From a checkpoint of a small CTC audio transcriber.
Model: depths [3, 3, 9, 3], widths [128, 160, 192, 240].
Training: adamw at rate 0.0015, 9400 steps, batches of 64.
Data: trained on read English sentences (LibriTTS-R), 38.5 epochs.
Rows from block 10, named by matrix and row number. Rows with one number belong to one channel. Each number is 128 + 32 x the weight over its row's rms, rounded and kept within 0 to 255. All counts start at 0. After the name is the row's rms in percent of the matrix's.
# convs0: first width-9 conv (model.blocks.10.convs.0.weight, 192x192x9), inputs 150-159, a 9 kernel for each
# convs1: second width-9 conv (model.blocks.10.convs.1.weight, 192x192x9, transposed), outputs 150-159, a 9 kernel for each
convs0.55 096 [163 165 128 128 128 128 101 128 128 194 175 154 128 128 102 128  80  47 158 169 128 153 128  81  50  48  59 160 128 168 128 156 128 128 154 172 128 128 128  99 128 156 151 128  65 180 171 167 128 128  69 105 174 128 171 128 128 128 128 128  65  66  80 184 179 128  50  52  97 128 104 128 128  87  81  71  79  59  37  89 128 199 128 128 128 164 128 102  88 128]
convs1.55 095 [128 128 128 159 167 147 156 164 181 154 128 128 128 102 128 128  93 108 155 190 234 212 175 128 128 128 128 128 128 168 128 128 166 164 174 128  97 128  95  64  82 128 128 174 161 184 205 175 168 161 174 149 128 128 169 205 187 153 128 103 128 128 128 128 128 155 175 128  83  78 128 128 128 128 128 128 128 128 128 171 198  67 128 128 128 128 128 128 128 169]
convs0.56 092 [128  99 128 128 128 128 128 154 164 128 102  80 128  86  90  73  74  72 211 194 128 128 128 101 128 128 128 128 128 128 128 128 128  96 128 128 128 209 195 170 128 128 128 128 128  96 128 128 109 128 128 128 128 156 128 128 128 128 128  90 100  78  71 128 128  86  84 128 128 128 128 166 101 128 128 128 102  89 128  92 102  63  62  88  52  64  59  73  68  70]
convs1.56 090 [176 164 128 128 128 128  90 128 128 128 128 128 128 128 128 128 128 128 128 128 128 152 175 168 161 194 206  57  88 128 154 128 174 160 170 176 128 153 128 128 128 172 168 161 128 191 171 198 128 128 128 128 128 128 128 128 128 128 128 128 106 128 104 128 155 185 128 154 128 128 158 185 128 195 173 128 128 105 128 128 128 172 173 184 212 171 150 128 128  87]
convs0.57 105 [128 128 111 103 128 128 128 128 161  62  83  94 104 128 128 128 128 128  99 128 128 128 160 171 176 151  80 164  94  81  61 128 157 156 128 128 128 128 145 128 160 153 151 154 128 156 128 128 128 151 162 128 128 128 128 128  72  71  82 128 128 128 159  59 106 128 179 183 128 128 152 128  73  69 107 160 188 128 128 150 128 128 108  99 128 128 128 128 128 128]
convs1.57 103 [128 128 128 128 128 128 182 171 155 180 128 159 168 128 128  98 128 128 104  74 128 128 128 128 128 128 128 105 128 128  80 101 128  77 103 128  89 128 128 128 149 128 128 101 128 158 128 107 128 128 128 128 101  84 153 128 104 128 160 128 128  97 150 128 128 152 128 128 155 151 128  89  82  99 128 128 160 161 128 128 128 153 128 160 128  94  88  91 128 165]
convs0.58 103 [152 128  87  68  90  97  93 128 170 128  70  77 104 104 128 128 128 128 182 185 166 128 156 160 128 128 103 186 193 198 128 105  95 128  87 128 128 166 128 128 128 160 128 153 128  93  99 128 128 128 128 184 161 153 148 128 163 128 104 128 151 160 128  87  87 128 128  93  85 128 128 128 128  98 107 128 128 128 162 156 169 128 128 153 128 107  85  79  69  77]
convs1.58 100 [158 187 128 128  83  88 103  87  68  55  79  81  62 128 128 128 128 128  91  92  96  70  77 128 128 128 128  76  82 128 128 128 128 128 107  85 128 149 128 128 147 128 128 128 128  80 128 128 154 168 176 128 128  94 166 107 107 104  75  43  96 159 128 180 128  98 128 105 128 128 101 128  66 128  88 128 128 128 128 128 128 128  77 128 128 128 100  94 128 128]
convs0.59 105 [150 128 128  57  91 102 128  60  60 179 158 161 128 128 128 128 128 128 157 128 128 128 104 128 128 171 171 160 128 103  84 128 163 170 169 172  38  42  79 101 128 162 128  83  99 169 182 128  54  78 128  91 128 128 128  89 128 128 128 128 128 153  96 191 171 156 128 154 128 128  89  92  95  87  93  95 108  80  41  66 128 128 161 186 189 176 128 128 128 128]
convs1.59 102 [110 128 154 153 190 172 128 157 148  64  64 128 128 150 128  95 128 128 128 128 128 128 128 128 128 175 152 163 162 128 128 158 128 108 128  98 128 128 128 128 151 157 128 128 152 106 128 128 128 108 128 128 162 174 128  78  59  79 128 128  86 128 128 128 128 150 128 128  67  68  83 128 154 128 128 128 128 128 128  70  61 128 128 128 128 128 128 128 128 153]
convs0.60 095 [128 128 128 128 128  68  98 128 128 128 128 128 172 128  68  70 100 128  97 128 128 152 163 128 128 128 151 101  53  36  25  22  42  61  85 128 128 128 154 163 181 128 103 128  89 241 184 128  81  83 128  74  74 128 128 128 128 128 128 171 173 175 176 128 128 128 104 128 128  98 105 103 105 128 156 128 128 128 128 128 128  92 128 171 171 158 128 128 171 200]
convs1.60 095 [ 89 128 128 128 128 128 164 220 210 185 178 174 128  89  84 128 128 150 128 128  97 164 128  88 128 128 128  75  78  82  86  72 128 128 157 180 128 128 105 155 154 128 128  72  63 128 128  74  87  97 128 128 128 157 103 168 128 179 212 175 179 128 128 128 128 128 153 128 102 128 128 158 128 128 128 148 128 128 157 128 128  91 128 103  79  83  87 128 128 128]
convs0.61 091 [189 164 183 128 128 128 128 128 159  99 128 128 159 128  99 128 128 128 163 128  78  65  71  76  85  69 128 128 128 128 128 156 128 159 128 154 157 167 128 149 128 128 128 128 148 171 128 128 197 174 128  85  63  61 196 128  96 128 128 163 128 128 128  73 128 128 102  93 105 128 128 128  97  94  94 128  70 128  83  77 128  97  69  52  93 104 128 128 193 128]
convs1.61 089 [ 75  37  78  86 128  98 128 158 176 160 128 158 162 160 151 128 128 128 199 175 128 108 128  86 128 128 128  74  80  88 128 128 128 128 157 128 187 157 128 128 156 163 128 128 128 202 199 170 128 154 162 197 177 192 128 128 128 128 128 128 128 128 167 107 128 195 171 128 128 128 159 128 128 103 128 128 100 128 128 128 128  95 128 155 128 128 128 128 128 128]
convs0.62 097 [ 74 128 128 128 128 128 128 128 128 128 128 128 128 159 158 128 128 128 181 159 169 170 150  98  95  96 128 128 128 106 153 202 184 181 155 153 128 128 128 107 128 171 128 159 128 128 128 128 128 128 154 153 128 128  42  93 128 128 128 128  86 128 100 128 128 102  74  83 100 128  73  54 107 128 160 128 187 181 172 128 128 128 164 179 128 128 128  60  95 128]
convs1.62 098 [ 95 128 128 128 128 152 128 128 128 156 128 173 128 128 128  71  24 128 128  68 128 165 182 167 128 128 128 161 161 165 128 171 128 128 128 128 128 128 128 128 128 128 157  98 128 128  83  95 128 128 128 103  99 128 128  96 104 162 128 128 128 128 176 128 128 192 197 157 178 160 164 128 128 160 165 176 128 128 128 179 128 179 128 128 128 100  79  78 128 128]
convs0.63 104 [128 128 128 100  82  79 128 128 128 172 176 186 188 128 128 156 192 229 176 188 184 128 170 172 128 128 128 128  89  56  98 128 128 128 128 128 128 128 107 128  96  84  93 128 128 166 128 189 206 176 128 128 128 128 128 128 160 128  99  89  47 128 128 147 189 172 175 157 128 128 128  76 154 128 128  56  73  82 128 128 128 204 211 155  88  43  40  79 109 107]
convs1.63 105 [153 156 128  72  70  83 128 170 188 108  96  68  41  44 103 147  98 103  83 108 107 128  85  89 163 128 100  70 128 156 155 128 155 128 128 128  97  82 105 102 128 128 128 128 128  90 128 174 149 167 152 154 178 186 128  99 102  87  87  95  99  80  94 128 151 196 168 128 128 105 100  68  98 128 102 128 190 188 128 104 128 128  82 128 128  79 128 168 128 186]
convs0.64 097 [128 128 128  97 128 128 128 128 160  69 128 128  92  83  58  91 168 166 128 128 128 128  96 100 106 128 128  95  68 128 128 160 154 173 128 128 128 128 128 151 128 128 128 128 104 128 128 154 151 128  89 128 128 159  98 128 169 128 102  99 102 128 128  86  81  90 128  90 128 128 101 164 128 194 173 128 101  87 128 128 157 128 128 128 128  50  24  72 128 128]
convs1.64 102 [128 128  91 128 128 128 128 128 128 128 128  80  62  89 128 182 194 162 128 128 128 128  72 128 107 128 160 153 170 210 174 128 128 128 128 128 162 169 128 128 102  97 128 128 128 168 128 128 128 128 173 163 128 128 128 102  86 128 128 128 128  95  65 128 128 128 128 187 162 128  93 105 128 128 128 128 128 128 128 128 128   8  31  91  65  98 152 184 204 230]
convs0.65 094 [ 87  85  87 128 128 128 128 128 128 206 192 190 181 128 105  96 128 171 128 128 128 128 128 128 128 128 128 157 158 128 128 128 101 104  76 128 128 166 152 128 128 128 128 128 101 128 102  95 128 128 128 160 128 128 128 194 186 169 128 128  96  60  48 128 128 128 128 128 128 128 128 128 128 128 107  73  83  70  98 107 128 236 206 155 128 128  87  57  57  65]
convs1.65 101 [ 94  56  90 105 184 190 164 128 128 128 152 128 152 103  86  90 103 128 183 128 128 128  73  44  90 128 128 162 164 166 160 156 160 158  88 128 205 150 148 156 148 128 128 128 128 128 128 128 128 128 128 102 107  94 105 105  42  38  79 128 160 128  92 128 171 182 154 162  96 128  96 128  97 148 128 152 128  94  95 128 128 128 153 128 128  88 102 128 128  91]
convs0.66 089 [128 128  90  74  89 128 128 128  90 128 128 128 128 193 186 179 128 128 128 128 128 128  99 101 128 189 166 128 128 128 128 128 128 100 128 128 128 128 128 128 128 128 128 128 167 128 128  93 128 104 128 128 128 128 128  88  82 128 128 128  91  84  76 175 199 199 128 128 128 128 156 170 128 128 128 128 128  87  79  64  80  42  44  70 102  88 128 128 128 128]
convs1.66 092 [128 128 161 128 128 128 128 128 128 158 152 128 128 128 102 128 128 128  49  35  85  85 128 128 128  97 102 128 128 155 128 103 128  82 128 128 128 152 154 128  78  50  94 128 128 200 152 104 128 101  96  74 128 128 128 128 128 128  81 128  95 128 128 192 128 128  96  72 101 102  99  73 128 128 128 128  94  92  90  83  72  88 101 105 147 151 128 155 105  90]
convs0.67 105 [185 192 177 163 128 128 128 128 128 172 128 128 128 128 128 128 128 128 106 128 128 128 128 159 166 159 172 128 128 128 128 128 162 178 163 128 111 128 128 128 155 128 150 159 128 128  93  87  92  90  67  72  83 128 128 128 128 128  78  63  54  48  92 128 128 128 128 128 128 128 178 163  93  85 128 128 128 128 109 128 128 104 108  88  92  93 128 128 128  99]
convs1.67 112 [128 128 128 106 128 102 164 179 176 128 175 166 174 171 128 173 155 128 146 182 180 180 128  80  67  86 108 128 128 128 128 128 145 154 128 128 166 128 128  99 102  90 128 128 170 183 185 128 128 128  94 128 128 128  83  50  62  63  98 128 148 167 158 128 128 168 178 128 128 128 128 128 187 158 128 128 128 128 128 128 128  78 109 128 169 128 151 105 128  89]
convs0.68 100 [128 128 128 128 108 128 128 128 128  89  74 103 128 128  95 128 128 103 128 128 128 128 106 128  94 100 128 154 128 175 168 128 151 183 175 128 128 176 177 128 163 128 153 128 128 181 128 128 128 180 222 162 128 128  75  78  67  83 128 128 128 128 128  90 128 128 153 128 165 180 161 128 170 174 149 128  97  52  58  72 128  93 128 128  93 128 128  96  79 128]
convs1.68 100 [166 194 177 128 128 128 128 128  69 210 200 181 200 185 159 128 128 128 128 128 196 128 159 128 149 128 128 128 128 104 128 128 128  70  63 128 162 168 162 162 150 162 166 173 128 128 128 156 128 128 103 155 150  88  82  92 106  92 128 128 128 128 128 128 128 128 187 128 104 128 128  85 178 174 128 162 153 158 153  94  85 179 181 173 196 181 128 171 128 155]
convs0.69 103 [ 69  79  62 108 148 158 128 100 128 128 128 106 128 128 128 128 128 128 128 128 128 128 128 169 128 128 128 128 103  77  34  62  98 128 168 168 128 128 128  96 128 128 128 128 128 103 128 161 128 128 128 128  86  76 128 128 105 128 154 128 172 128 128 152 155 128  94 128 156 128 183 188 128 128 107  97  79  75  60  61  77  96  66  60  95 128 128  94 128 128]
convs1.69 103 [128 128 128 152 128 128 128 110 128 128 128  94  85  99  72  95 106 128 128 128 128 128 128 128  96  83  57 128  84 101 104 128 128 128 108  77 128  98  84  79  96 128  82  97 128 128 128 128  94 106 128 109 128 128 128 128 128 155 128 128  96 128 100 128  86  73  95  98 128 164 128 128  94  95 128  92  80  91  98 128  80  81  36  62  83 128 105  98 102 128]
convs0.70 096 [128 128 128 157 128 103 128 128 128 189 188 183 170 128 128 128 128 128 128 128 128 128 128  88  87  76  88 128 128 181 164 159 168 128  78 102  57 102 151 128 128 128 128 128 128  80  52  83  81 128  49  21  36  58  77 128 128 128 164 177 199 186 185 128 128 176 153 128 128 128  88  92 128 153 128 128 128  77  86  74  45 160 163 128 128 150 128 128 102  80]
convs1.70 096 [128 102  82 128 128 128 128 128 168 155 152 128 128 128 100 103  72  72 176 214 234 198 128 128  91 107 128 128 128 128 128  98  60  88 128 128 128 128 169 128  98 128 128 128  58 128  98 105 128 154 164 181 162 181  48  22   6  62  82 128 128 128 128 169 161 128  78  86 128 128  96 128 171 128 160 128 128 128 128  79 128 128 159 185 202 192 128 128 128 161]
convs0.71 102 [ 86 128 128 146 128 157 128 128 149 128 175 128 128 128 128 128  52  22 128  64  58 128  96 128  93 102 128  89  91  84 128 158 161 162 147 128 106  75  74  67 106 128 100  71 106 128 107 128 128 103 128 128 162 172  74 128 128 156 165 160 152 128 169 128 128 156 160 164 171 155 159 185 217 169  96 128  94 128  95 128 128 170 128 185 165 168 158 108  86  75]
convs1.71 106 [128 128 128 128 157 105 128 128  99 128 110  96  91 107 128  70  78 128 128 128 128 128 128 128 128  97  58 154 152 182 173 167 128 128 128 128 128 128 128 128  87 128 128 128 158 128 128 128 151 159 161 128 160 128 128 128 100  86 128 128 128 155 161 155 145 128 160 128  97 128 128 128 128 157 156 128 101 128 128 128 163  80 128 128 128 161 128 128 128 128]
convs0.72 104 [203 191 194 128 103  96 128 128 162 128 110  90 128 128 128 146 128 150 128 163 151 151 100  80 128 128  99 128 128 158 128 103 128 163 128 155 155 172 153 128 128 128 128 128 128 203 128  97  98 128 128 128 128 128  98  98 128 128  84  56  99 102 107 128  87 128 103  88  81 128 128 128 184 190 128 128 128 128 128 128 128  43  44  30  48  85 108 128 157 179]
convs1.72 101 [128 128 102 128 171 128 177 185 165 128 128 128 102  77  59  36  53 128  97  80 128 128 128 128 128  68  66 128  74  80  95 128  97  71 103 105 128 103 128 165 128 128 128 128  73 128 128 128 128  99 128 153 189 172 128 128 128 128  99  98 128 128 128 175 128 128 128  94  57  83 128 128  31  51  78  87 106 128 128 128 167 166 128 128 128  81  78  86  90 128]
convs0.73 100 [128 128 128 128 128  85  95 103  97  75  91  98 128 104  78 128  94  80  98 128 128 128 128 128 128 128 128 109 128 128  86  41  43  28  90 128 195 153 154 128 128  82 128 176 161 128 128  85 128 128 128 128 160 128 165 128 128  83  66 102 128 152 128 128 128 128 105  97  90  98 128 153 128  70  60  56  94 128 158 128 128 128 128 128 128 128 128 128  96 128]
convs1.73 094 [128 128 169 153 128 163 187 158  99 128 165 181 128  98 128 164 161 152 128 128 128 107 128 128  68  90 128 128 160 167 179 128 128 176 154 171 128 160 192 128 128 128 101 128  71  91  88  79 128 128 104 128 128 128 169 204 174 128  81 128 154 128 128 128 128 128 100  96 157 128 128 100  39  95 128 171 153 128 128 128 170 128 128 106 128  98 128 128 128 188]
convs0.74 095 [159 170 128 100  81 128 128 162 128 178 128 128 128 128 128 107 105  95 128 179 173 165 128 128  79  85  62  65  80  78  70  52 105  96 128 128 128 128  93 128 128 128 128 128 103 128 128 128  84  87  64  69  84 105 128 128 128 128  85  88 128 128 128 166 128 128 128 128  85  66  66  67 128 103 128 149 128 128 128 128 128 128 128 128 128 128 149 128 103  83]
convs1.74 092 [ 93  76  73  81 102 171 128 128 128 128 128 128 128 164 128 128 128 128 222 222 196 175 128 128 128 161 128 128 158 185 128 128 128 128 128 128 168 187 206 222 229 182 184 106 128 183 128 128 128 128 195 189 185 173 128 128  99  75  78 128  75  60  43 128 128 128 128 165 176 186 128 128 169 158 176 186 179 166 184 128 154 128 159 128 128 150 161 128 128 128]
convs0.75 102 [ 82  95 128 166 197 183 128 128 149  91 128 128 153 128 165 179 157 128  58 128 128 101 107 128 128 128 128 128 179 169 197 196 164 128 128 158  96 101 128 157 128  87  83 128 221 128  96 158 158 168 204 199 153 128 164 128 155 178 185 128 128 161 212 106 166 148 128  95  95  93 170 168 128 128 128 128 128 152 128  93  87 179 157 128 100 106 128 128 128 109]
convs1.75 098 [128 128 162 128  91 128  99 128 173  91 128 104 128  82  88 159 175 128  74 128  95 128 128 128 128 128 128 189 128 104 128 159 179 163 128 128 149 177 128 128 128  99 128 128 128 128  90 128 128 128 128 128 154 152 166 162 128 128 181 212 201 146 168 128 128  98  77  98 128 128 128 128 128 128  86 128 128 128 128 128 128 171 128 128 128 148 151 153 128 167]
convs0.76 101 [ 54  20  14   9  45  55  97 128 128  56  88 128 128 101 128 128 128 128 128  59  51  67 128 147 150 155 128 147 128 128 128 100  94 128 128 128  93 128 128 158 149 128  74  51  89 128  89  80  74  91  58  63  75 106 128 155 176 175 158 128 128  78 128 128  94  93 128 149 157 128 128 128  79  90  83 128 128  95  56   0   9  26  47  48  84 128 128 128 128 128]
convs1.76 095 [ 83 128 128 128 128  66  97 128 128 128 128 128 128 128 128 128 107  96 128 128  90 128 128 128 128 128 128 163 177 193 152 166 159 128 128 162  97  83  71 128 128 162 128 128 128 158 164 128  85  64  82  74  55  53 128 128 128 128  83 128 157 192 128 128 128 128 128 128 128 128 128 154 170 128 128 128 128 128 128 128 128 128 184 128 128 128 128 128 128 128]
convs0.77 102 [ 66  77 128 150 148 148 128 128 153  55  59  80 128 101 128 160 186 176  93 128 163 128 128 128 128 128  81  95 128 128 128 157 176 150 195 219 156 128 148 128 128 152 128 128 128 160 156 171 166 156 158 165 176 184  65  40  53  76 128 128 128 128 152 128 128 104  83 128 128 128 164 151  80  86  69  85 128 128 170 156 179  48  56  42  79  78 128 128 128 158]
convs1.77 106 [128 150 128 174 180 194 198 150 159 102 128 128  91  78  76  65  35  34 128 128 128 157 128 128 128 106  88 171 128 128 128 128  87  95  74  77 128 128 128 104 128 128 128 162 178 128 128 128 128 128 128 128 156 154 186 175 170 128 128  96  83 128 128 128 128 128 128 128 152 128 128 128  89  63 112 128 128 149 128 128 194  71  61  31  31  44  46  69  41  73]
convs0.78 108 [128  76 128 128 183 165 128 128 128  75 128 128 128 159 169 176 165 128  52  55  95 101 106 128 128 148 163 128 128 128 157 128 106 128 128 149 128 128  94 100  87 128 128 155 149 128 163 128 128 128 128  85  88  61 101 101  92 128 128 105 128 107 128  81  68  99  68  75  70 128 128 155  51  95 103 128 128 128 128 128 174  22  29  40  29  85 128 128 154 128]
convs1.78 096 [128  83  69  72 128 128 128 128 128 128 128 128 128 157 128 167 128 128 128 128 128 174 161 128 128 128 173 128 128 128 128 128 158 128 160 151 159 149 157 172 128 150 128 150 128 150 128 128 128 128 128 174 201 160 128 128 128 128 128 128 128  87  74 177 128 128 128 128 128 148 166 128  76  87  51  80  75 128 128 161 156 162 159 174 128 128 128 128 128 128]
convs0.79 101 [153 171 178 161 128 128  96  97 106 128 154 128 128 128 128 128  92 109 128 128 128 128 128 128 128 103 128  72  83 101  88 128 128 128 128 107 128 148 128 128  97 128  89 128  81 128 128  94 128 128 128 171 128 128 128  89 102 128 128 128 128 128 128 169 128 128 128 128 128  90  60  83 128 161 185 172 196 200 187 128 128 128 128 128 128 128 101 128 106 128]
convs1.79 101 [128 128  75  88  99 103 128  96  82 128 128 128 128 128 128 128 150 128 215 174 128 128 128 128 128 128 104 128 128 128 128 128 128 128 128 128 128 128 128 128 105 128 128 157 128 166 221 220 188 128 128 128  81  85  97 102 110  83  92 103 100 128 104 153 128 128 128 128 128 128 194 177 187 155 128 155 128  77  96 128 128 128 168 174 128 128 128  97  60  66]
convs0.80 099 [128  99  81  62  91 128 128 128 128 165 157 151 128 128 108 151 156 152 128 128 128  95  86  79  87 128 128  72  99  73  88  83 128 128 128 128 128 174 170 128 128 128 103 128 149 187 201 174 128 128 166 128 128 128 128  81 128 128 128 128 128 128  94 167 128 128 128 128 128 128 128 128 183 187 160 105  89  97 128 147 158 128 128 128 128 128 128 151 128 128]
convs1.80 099 [ 98 103 128 162 128 128 167 172 173 128 128  85  86 128 128 128 128 128 107  77  52  88 150 128 161 128  95 100  64  55  96 128 128 103 128 108 144 128 128 166 166 128 101 104 128 181 173 161 128 128 148 128 128 128 214 212 128  97 128 128  90  93 128 128 128 128 170 128 128 128 128 128 154 151 128  82 128 173 188 173 128 128  79  79 128 128 163 128 128  62]
convs0.81 101 [ 94 103 128 128 158 164 154 128 128 128 154 147 128  87  44  13  20  29  71  72 128 128  97 128 128 128 128 171 161 128 182 128  55  67  75  93 128 177 172 128 128 128 128 100 128  81 128 166 171 149 128 128 128 128 128 128 128 128 128  96  79  76  97 183 128 100  83  75  98  95  99 110 128 128 157 154 128 128 128 128 128 128 128 128 128  91  97 128 154 128]
convs1.81 102 [167 128 128 128 128  75 103  80 106 106 128 128 103 128 101  95 108 128 128 156 128  92 128 151 128 128 161 102  89 128 128 128 128  86  63 128 128 165 128 193 170 150 128 128  79 128 108 128 128 128 128 162 128 128  38  61  93 128 128  85  92 128 160 128 128 128 104 102 128 107 105 101 128 128  79 128 128 160 128  94  56 128 186 160 128 128 180 169 186 154]
convs0.82 099 [156 128 128 128 128 128 128 128 171 128 158 128 128 128 128  97 128  93 128 181 172 128 128 128 128 128 177 128 168 159 128 128 128 128 166 158 151 128  96  90  51  65  66  63  72 128 128 128 128 128 128 128 128 128 128 161 128 128 149 168 175 162 163 189 152 128 128 128 163 210 170 128 203 209 179 156 128 128 128 128 105 167 128 128 103 128 128 156 101  61]
convs1.82 091 [208 195 128  66 128 128 128 128 128  91 128 128 176 128 128 128 128 128 128 128 128 128 128 128 128 128  95 128 128 159 128  95  73  65  96  83 166 128  89 102  98 128 128  86 128 128 128 128 128 128 128 128 128 128  99 128 175 172 165 128 128 169 156 168 128 128  89 128 128  97 128 128 189 184 128 128 128 128 100 128 100 170 128 128 188 170  84  76 128 128]
convs0.83 106 [128 128 128 128 128 128 128 106  58 161 128 149 128 128 128 128 109  81 167 172 154 128 128 128 128 128 128  91  95 128 128 128 155 128 128 154  65  90 128 166 128 157 128  96 128  71  55  73  68  77  74  70  63  20 128 128 128 128 128 128 128 181 172 210 198 179 167 128 171 128 128 128 183 175 173 128 128 128 107  80  44 185 183 190 180 169 128  88  89 108]
convs1.83 104 [128  89  93 103 128 128 128 128  91  51  82  70  95 104 128  74  92  62 128 101  93  75  92  94  92 128 128 128 128 104  95 101  83 128 103  68  82  99 110 108 128 128 160 128 128  99  89 128 128 128 128 128 170 156  94 128 128 128 155 160 167 128 128 128 128 128 128 128 157 154 128 128  94 128 128  97  96 128 128 150 128  94  92 102 100 128 128 169 128 128]
convs0.84 098 [196 197 179 158  96  98  98  82  57 128 128  99  80  62  85  73  58  74  45  73  96 128 164 166 159 166 178 128 128 128 128 128 157 166 152 128 104 128 128 128 128 128 128  92 128 128 128 128 128 128 128 189 161 166 128 128  79  66 128 128 128 128 128 128 128 100 128 128 128 128  87 103  75  96 148 179 161 128  98 100 128  73 128 128 128  84 102 108 128 172]
convs1.84 100 [128 102  91 128 128 157 161 156 128 175 152 128 128 150 128 128 159 128 128 128 104  68  82 103  96 128 128 128 147 128 168 170 164 176 128 128 182 128 128 128 128 128 128  89  90 173 169 211 197 188 161 128  93  96 128 128 128 128  99 128 162 155 128 128 128 128 128 128 128 128 128 128 187 169 128 183 170 128 128 158 183  93 128 152 180 173 128 128  76  62]
convs0.85 105 [179 128  91  89  59  52  37  39  37 128 108 128  99 128 108 149 128 128 128 128 128 128 128 159 152 128 128 202 207 183 183 176 128 128  98  91 128 128 128 166 150 155 173 170 128  75  86  91  76  81 128 128 128 128 128 128 128 128 109 128 128 173 163 175 166 163 128 128 128 128 105 108 154 163 128 146 128 128 128  72  63 128  93 128 103 128 128 106 100  72]
convs1.85 113 [ 87 101  71  57  63  72  42  32  37  66 128 101 128 155 152 128 146 128 170 128 153 128 128 128 150 128 128 128 128 154 128 155 128 128 168 149 128 128 128 128 149 128 128 107 128  88 104  77  64  38  44  73  77  62  87 100 128 128 128  97  88  64  40 159 128 163 128 161 155 128 128 163 102  99 104 104 128 128 103 128 106 160 192 199 180 162 128 104  99 128]
convs0.86 095 [128 128 163 172 128 128  74  80  91 128 128 128 128  94 128 128 177 184 128 161 193 152 128 128 128 106 156 162 187 204 188 164 149 165 128 128 181 172 128 171 128 128 128 163 174  96 151 157 128 128 128 163 128 167 128 160 192 201 204 159 128 128 128  91 128 128  99  98 128 128 147 128  70 128 128 172 153 128 128 128 128 100  77  77 128 157 178 165 175 164]
convs1.86 093 [163 128 100  95 102 128  99  57  75 128 128 171 128 128 169 128 153 128 128 128 128 128 128 128 128  99  74  95  91 128 128 128 128 128 148 156 128 128 128 155 159 170 128  93 128 128 128 128 128 128 128 128 128 128 128 128 128  98 128 156 128 128 167 128 128 128 128 146 172 152  93 128 187 153 128  80  85  62  63  71 128 128 128 157 174 182 162 157 128 162]
convs0.87 100 [151 164 152 154 177 128 128 128 128 128 128 128 105 154 152 128  95  84 204 204 128 128 128  99  90 107 184 197 154  96 128 128 128 202 188 176 193 187 176 128 128 167 173 128 128 128 128 165 166 159 102  98 128  59 175 128  93 128 172 183 128 128  41 128 158 159 159 128 157 128 128 106 128 128 128 128 128 157 185 162 128 128 128  95  83  97 128 148 128 197]
convs1.87 100 [128 165 186 128 128 157 128  90  91  95  94 128 161 128 104 128 128  97 202 184 128 128 128 128 128 202 192 128 128  97  84  96  92 128 128 128  72  81 128 128 128 128 147 128 169  80  60 128 164 166 149 151 128 149 128  86  96 128 196 172 128  80  87 128 128 128 164 156 153 151 128 128 128 155 161 128 128 128  83  85  89 128 128 128 128 128 128 182 188 165]
convs0.88 102 [150 128 169 128 128  96 128 128 190 128 128 128 128  80  92  74  90 128 194 178 153 128  74  37  58  87 128 128 128 128 128 128 128 128 149 128  57  36  70  93  62  59  63  76  27  94  83 128 128  93  82 103  86 128 128 128 128  98  68  76 128  85  86 173 169 128  94 107  94  75  76 128 128 128 128  97 105 107 128  88  99  77 106 128 128 157 155 168 168 128]
convs1.88 095 [ 89  74  84  96 128 154 167 160 128 128 128 128 103 128 128 128 128  86 128 104  89 128 128 166 160 128 128 100 105 128 128 172 128 128 128 128  71 128 128 128 128 160 151 128  71 128 128 128 164 159 183 172 203 193 128  91  82 128 151 159 148 158 185 128 102 128 128 128 128 128  90 128 128 128 181 128 128 108 128 102  80 128 158 128 128 100 100 128 165 177]
convs0.89 100 [178 183 128 128 128 128 128 128  62 128 128  65  31  95 164 188 177 128 128 128 128 128  67  44  57  94 128 128 128  99 128 128 175 128 128 163 128 128 128  92 128 178 175 128 166 102  99 128 128  69  91  96  99  84 128 128  87  84  87 128 199 189 164 128 128 128 128 182 128 128 128 106 177 149 158 157 158 104  76  68  95  98 128  79 128 110 102 128  97 105]
convs1.89 094 [172 128 128 128 128 104 128 128 128 161 128 128 128 128  61  48  94 128  85  82 128 152 128 128 128 128  98 128  85 128 128 128 128 128 190 128  96  79  44  65  82 128 128 128 128 128 128  93  92 128 128  71  93  64 128 156 157 159 128  84 128 128 128 128 128 128 128 128 128 128 128 128 155 165 128 128 128 102 128 128 158 128 165 128 128 202 128  81  84 128]
convs0.90 108 [ 92 128 128 128 128 128 128 128 128 128 128 128 128 128 128 128 128 146 147 128 128 128 128 128 128 128 128 177 159 146 128 128 128 128 128 160  91 128 128 128 128 128 128 128  96 128 128 128 128 128 128  77  87  86 101 102 128 180 162 157  95  77  93  97  93 103  96  60  77 102 128 128 128  90  90 103  69  75  81 128 162  88  92 128 128 128 128  93  94 128]
convs1.90 104 [128 164 173 164 158 128  96  86 106 128 128 128 108 128 128 157 154 177  90 128 128 128 128 128 158 194 198 180 128 128 179 191 128 162 128 128 128 167 128 128 128 128 128 128 167 128 169 207 192 186 174 128 128 128 178 165 179 177 128 128  84  77  68 111 103 128 148 128 128  92 128 128 128 128 100 128 128 128 128 128 128  70  70 104 128 128 128 128 128 128]
convs0.91 101 [176 128 128  80  85  65  80 128 128  35  54  67 101 128 128 128 128 175 150 128 153 128 128 159 128 128 128 128 102  96 128 128 128 128  96 128 128 128 128 128  94 128 128 158 128 128 128 128 153 175 156 128 128 128 128 128 128  93  99  96 128 102 105  72  88 104  82 128 128 128  86 128 153 128 107 105 102  86  71  93  93  16  50  69  77 128 103  79  85 128]
convs1.91 102 [ 90  77 128 128 128 128 102  91  87 207 166 128 128 128 128 166 187 155  95  78  67  92 103  71 101 128 128 128 163 128 128 108 128 162 171 185 128 128 128 158 176 149 128 103  52 170 173 176 187 179 128 128 128 128  63 128 128  93  80  89 128 128 159 107 128 100 128 128 128 161 161 154 128  69  69  91 128 128 156 177 190 150 153 128 128 128 155 163 161 189]
convs0.92 106 [ 60  75 104 128 128 128 128 128 128 169 184 180 178 128 104 128 128 128 128 128 128  96 128 107 128  83  78 128 153 128 128 128 128 128 128 128 128 128 128 128 150 128 128 128 148  50 101 128 128 152 154 154 172 170 128  91  90  77 108  78  71  60 128 169 179 128  81  66  88 104 128 128  67 128 148 128 128 128 100 128 128 128 128 128 164 158 128 152 128  88]
convs1.92 109 [107 128 128 176 190 128 100 128 152 102 101 128 128 128 128 128 151 128 112  95 128 128 128 128 128 128 128 158 128 128 101 128 128 128 128 128 128 128 128 167 128 160 128 155 150 128 128 128 128 128 159 165 168 128 149  79  77  48 105 128 169 184 208 165 164 128 128 128  82  92 128 128 128  93  71 106 158 128 128 128 128 109 128 181 195 196 187 174 128  80]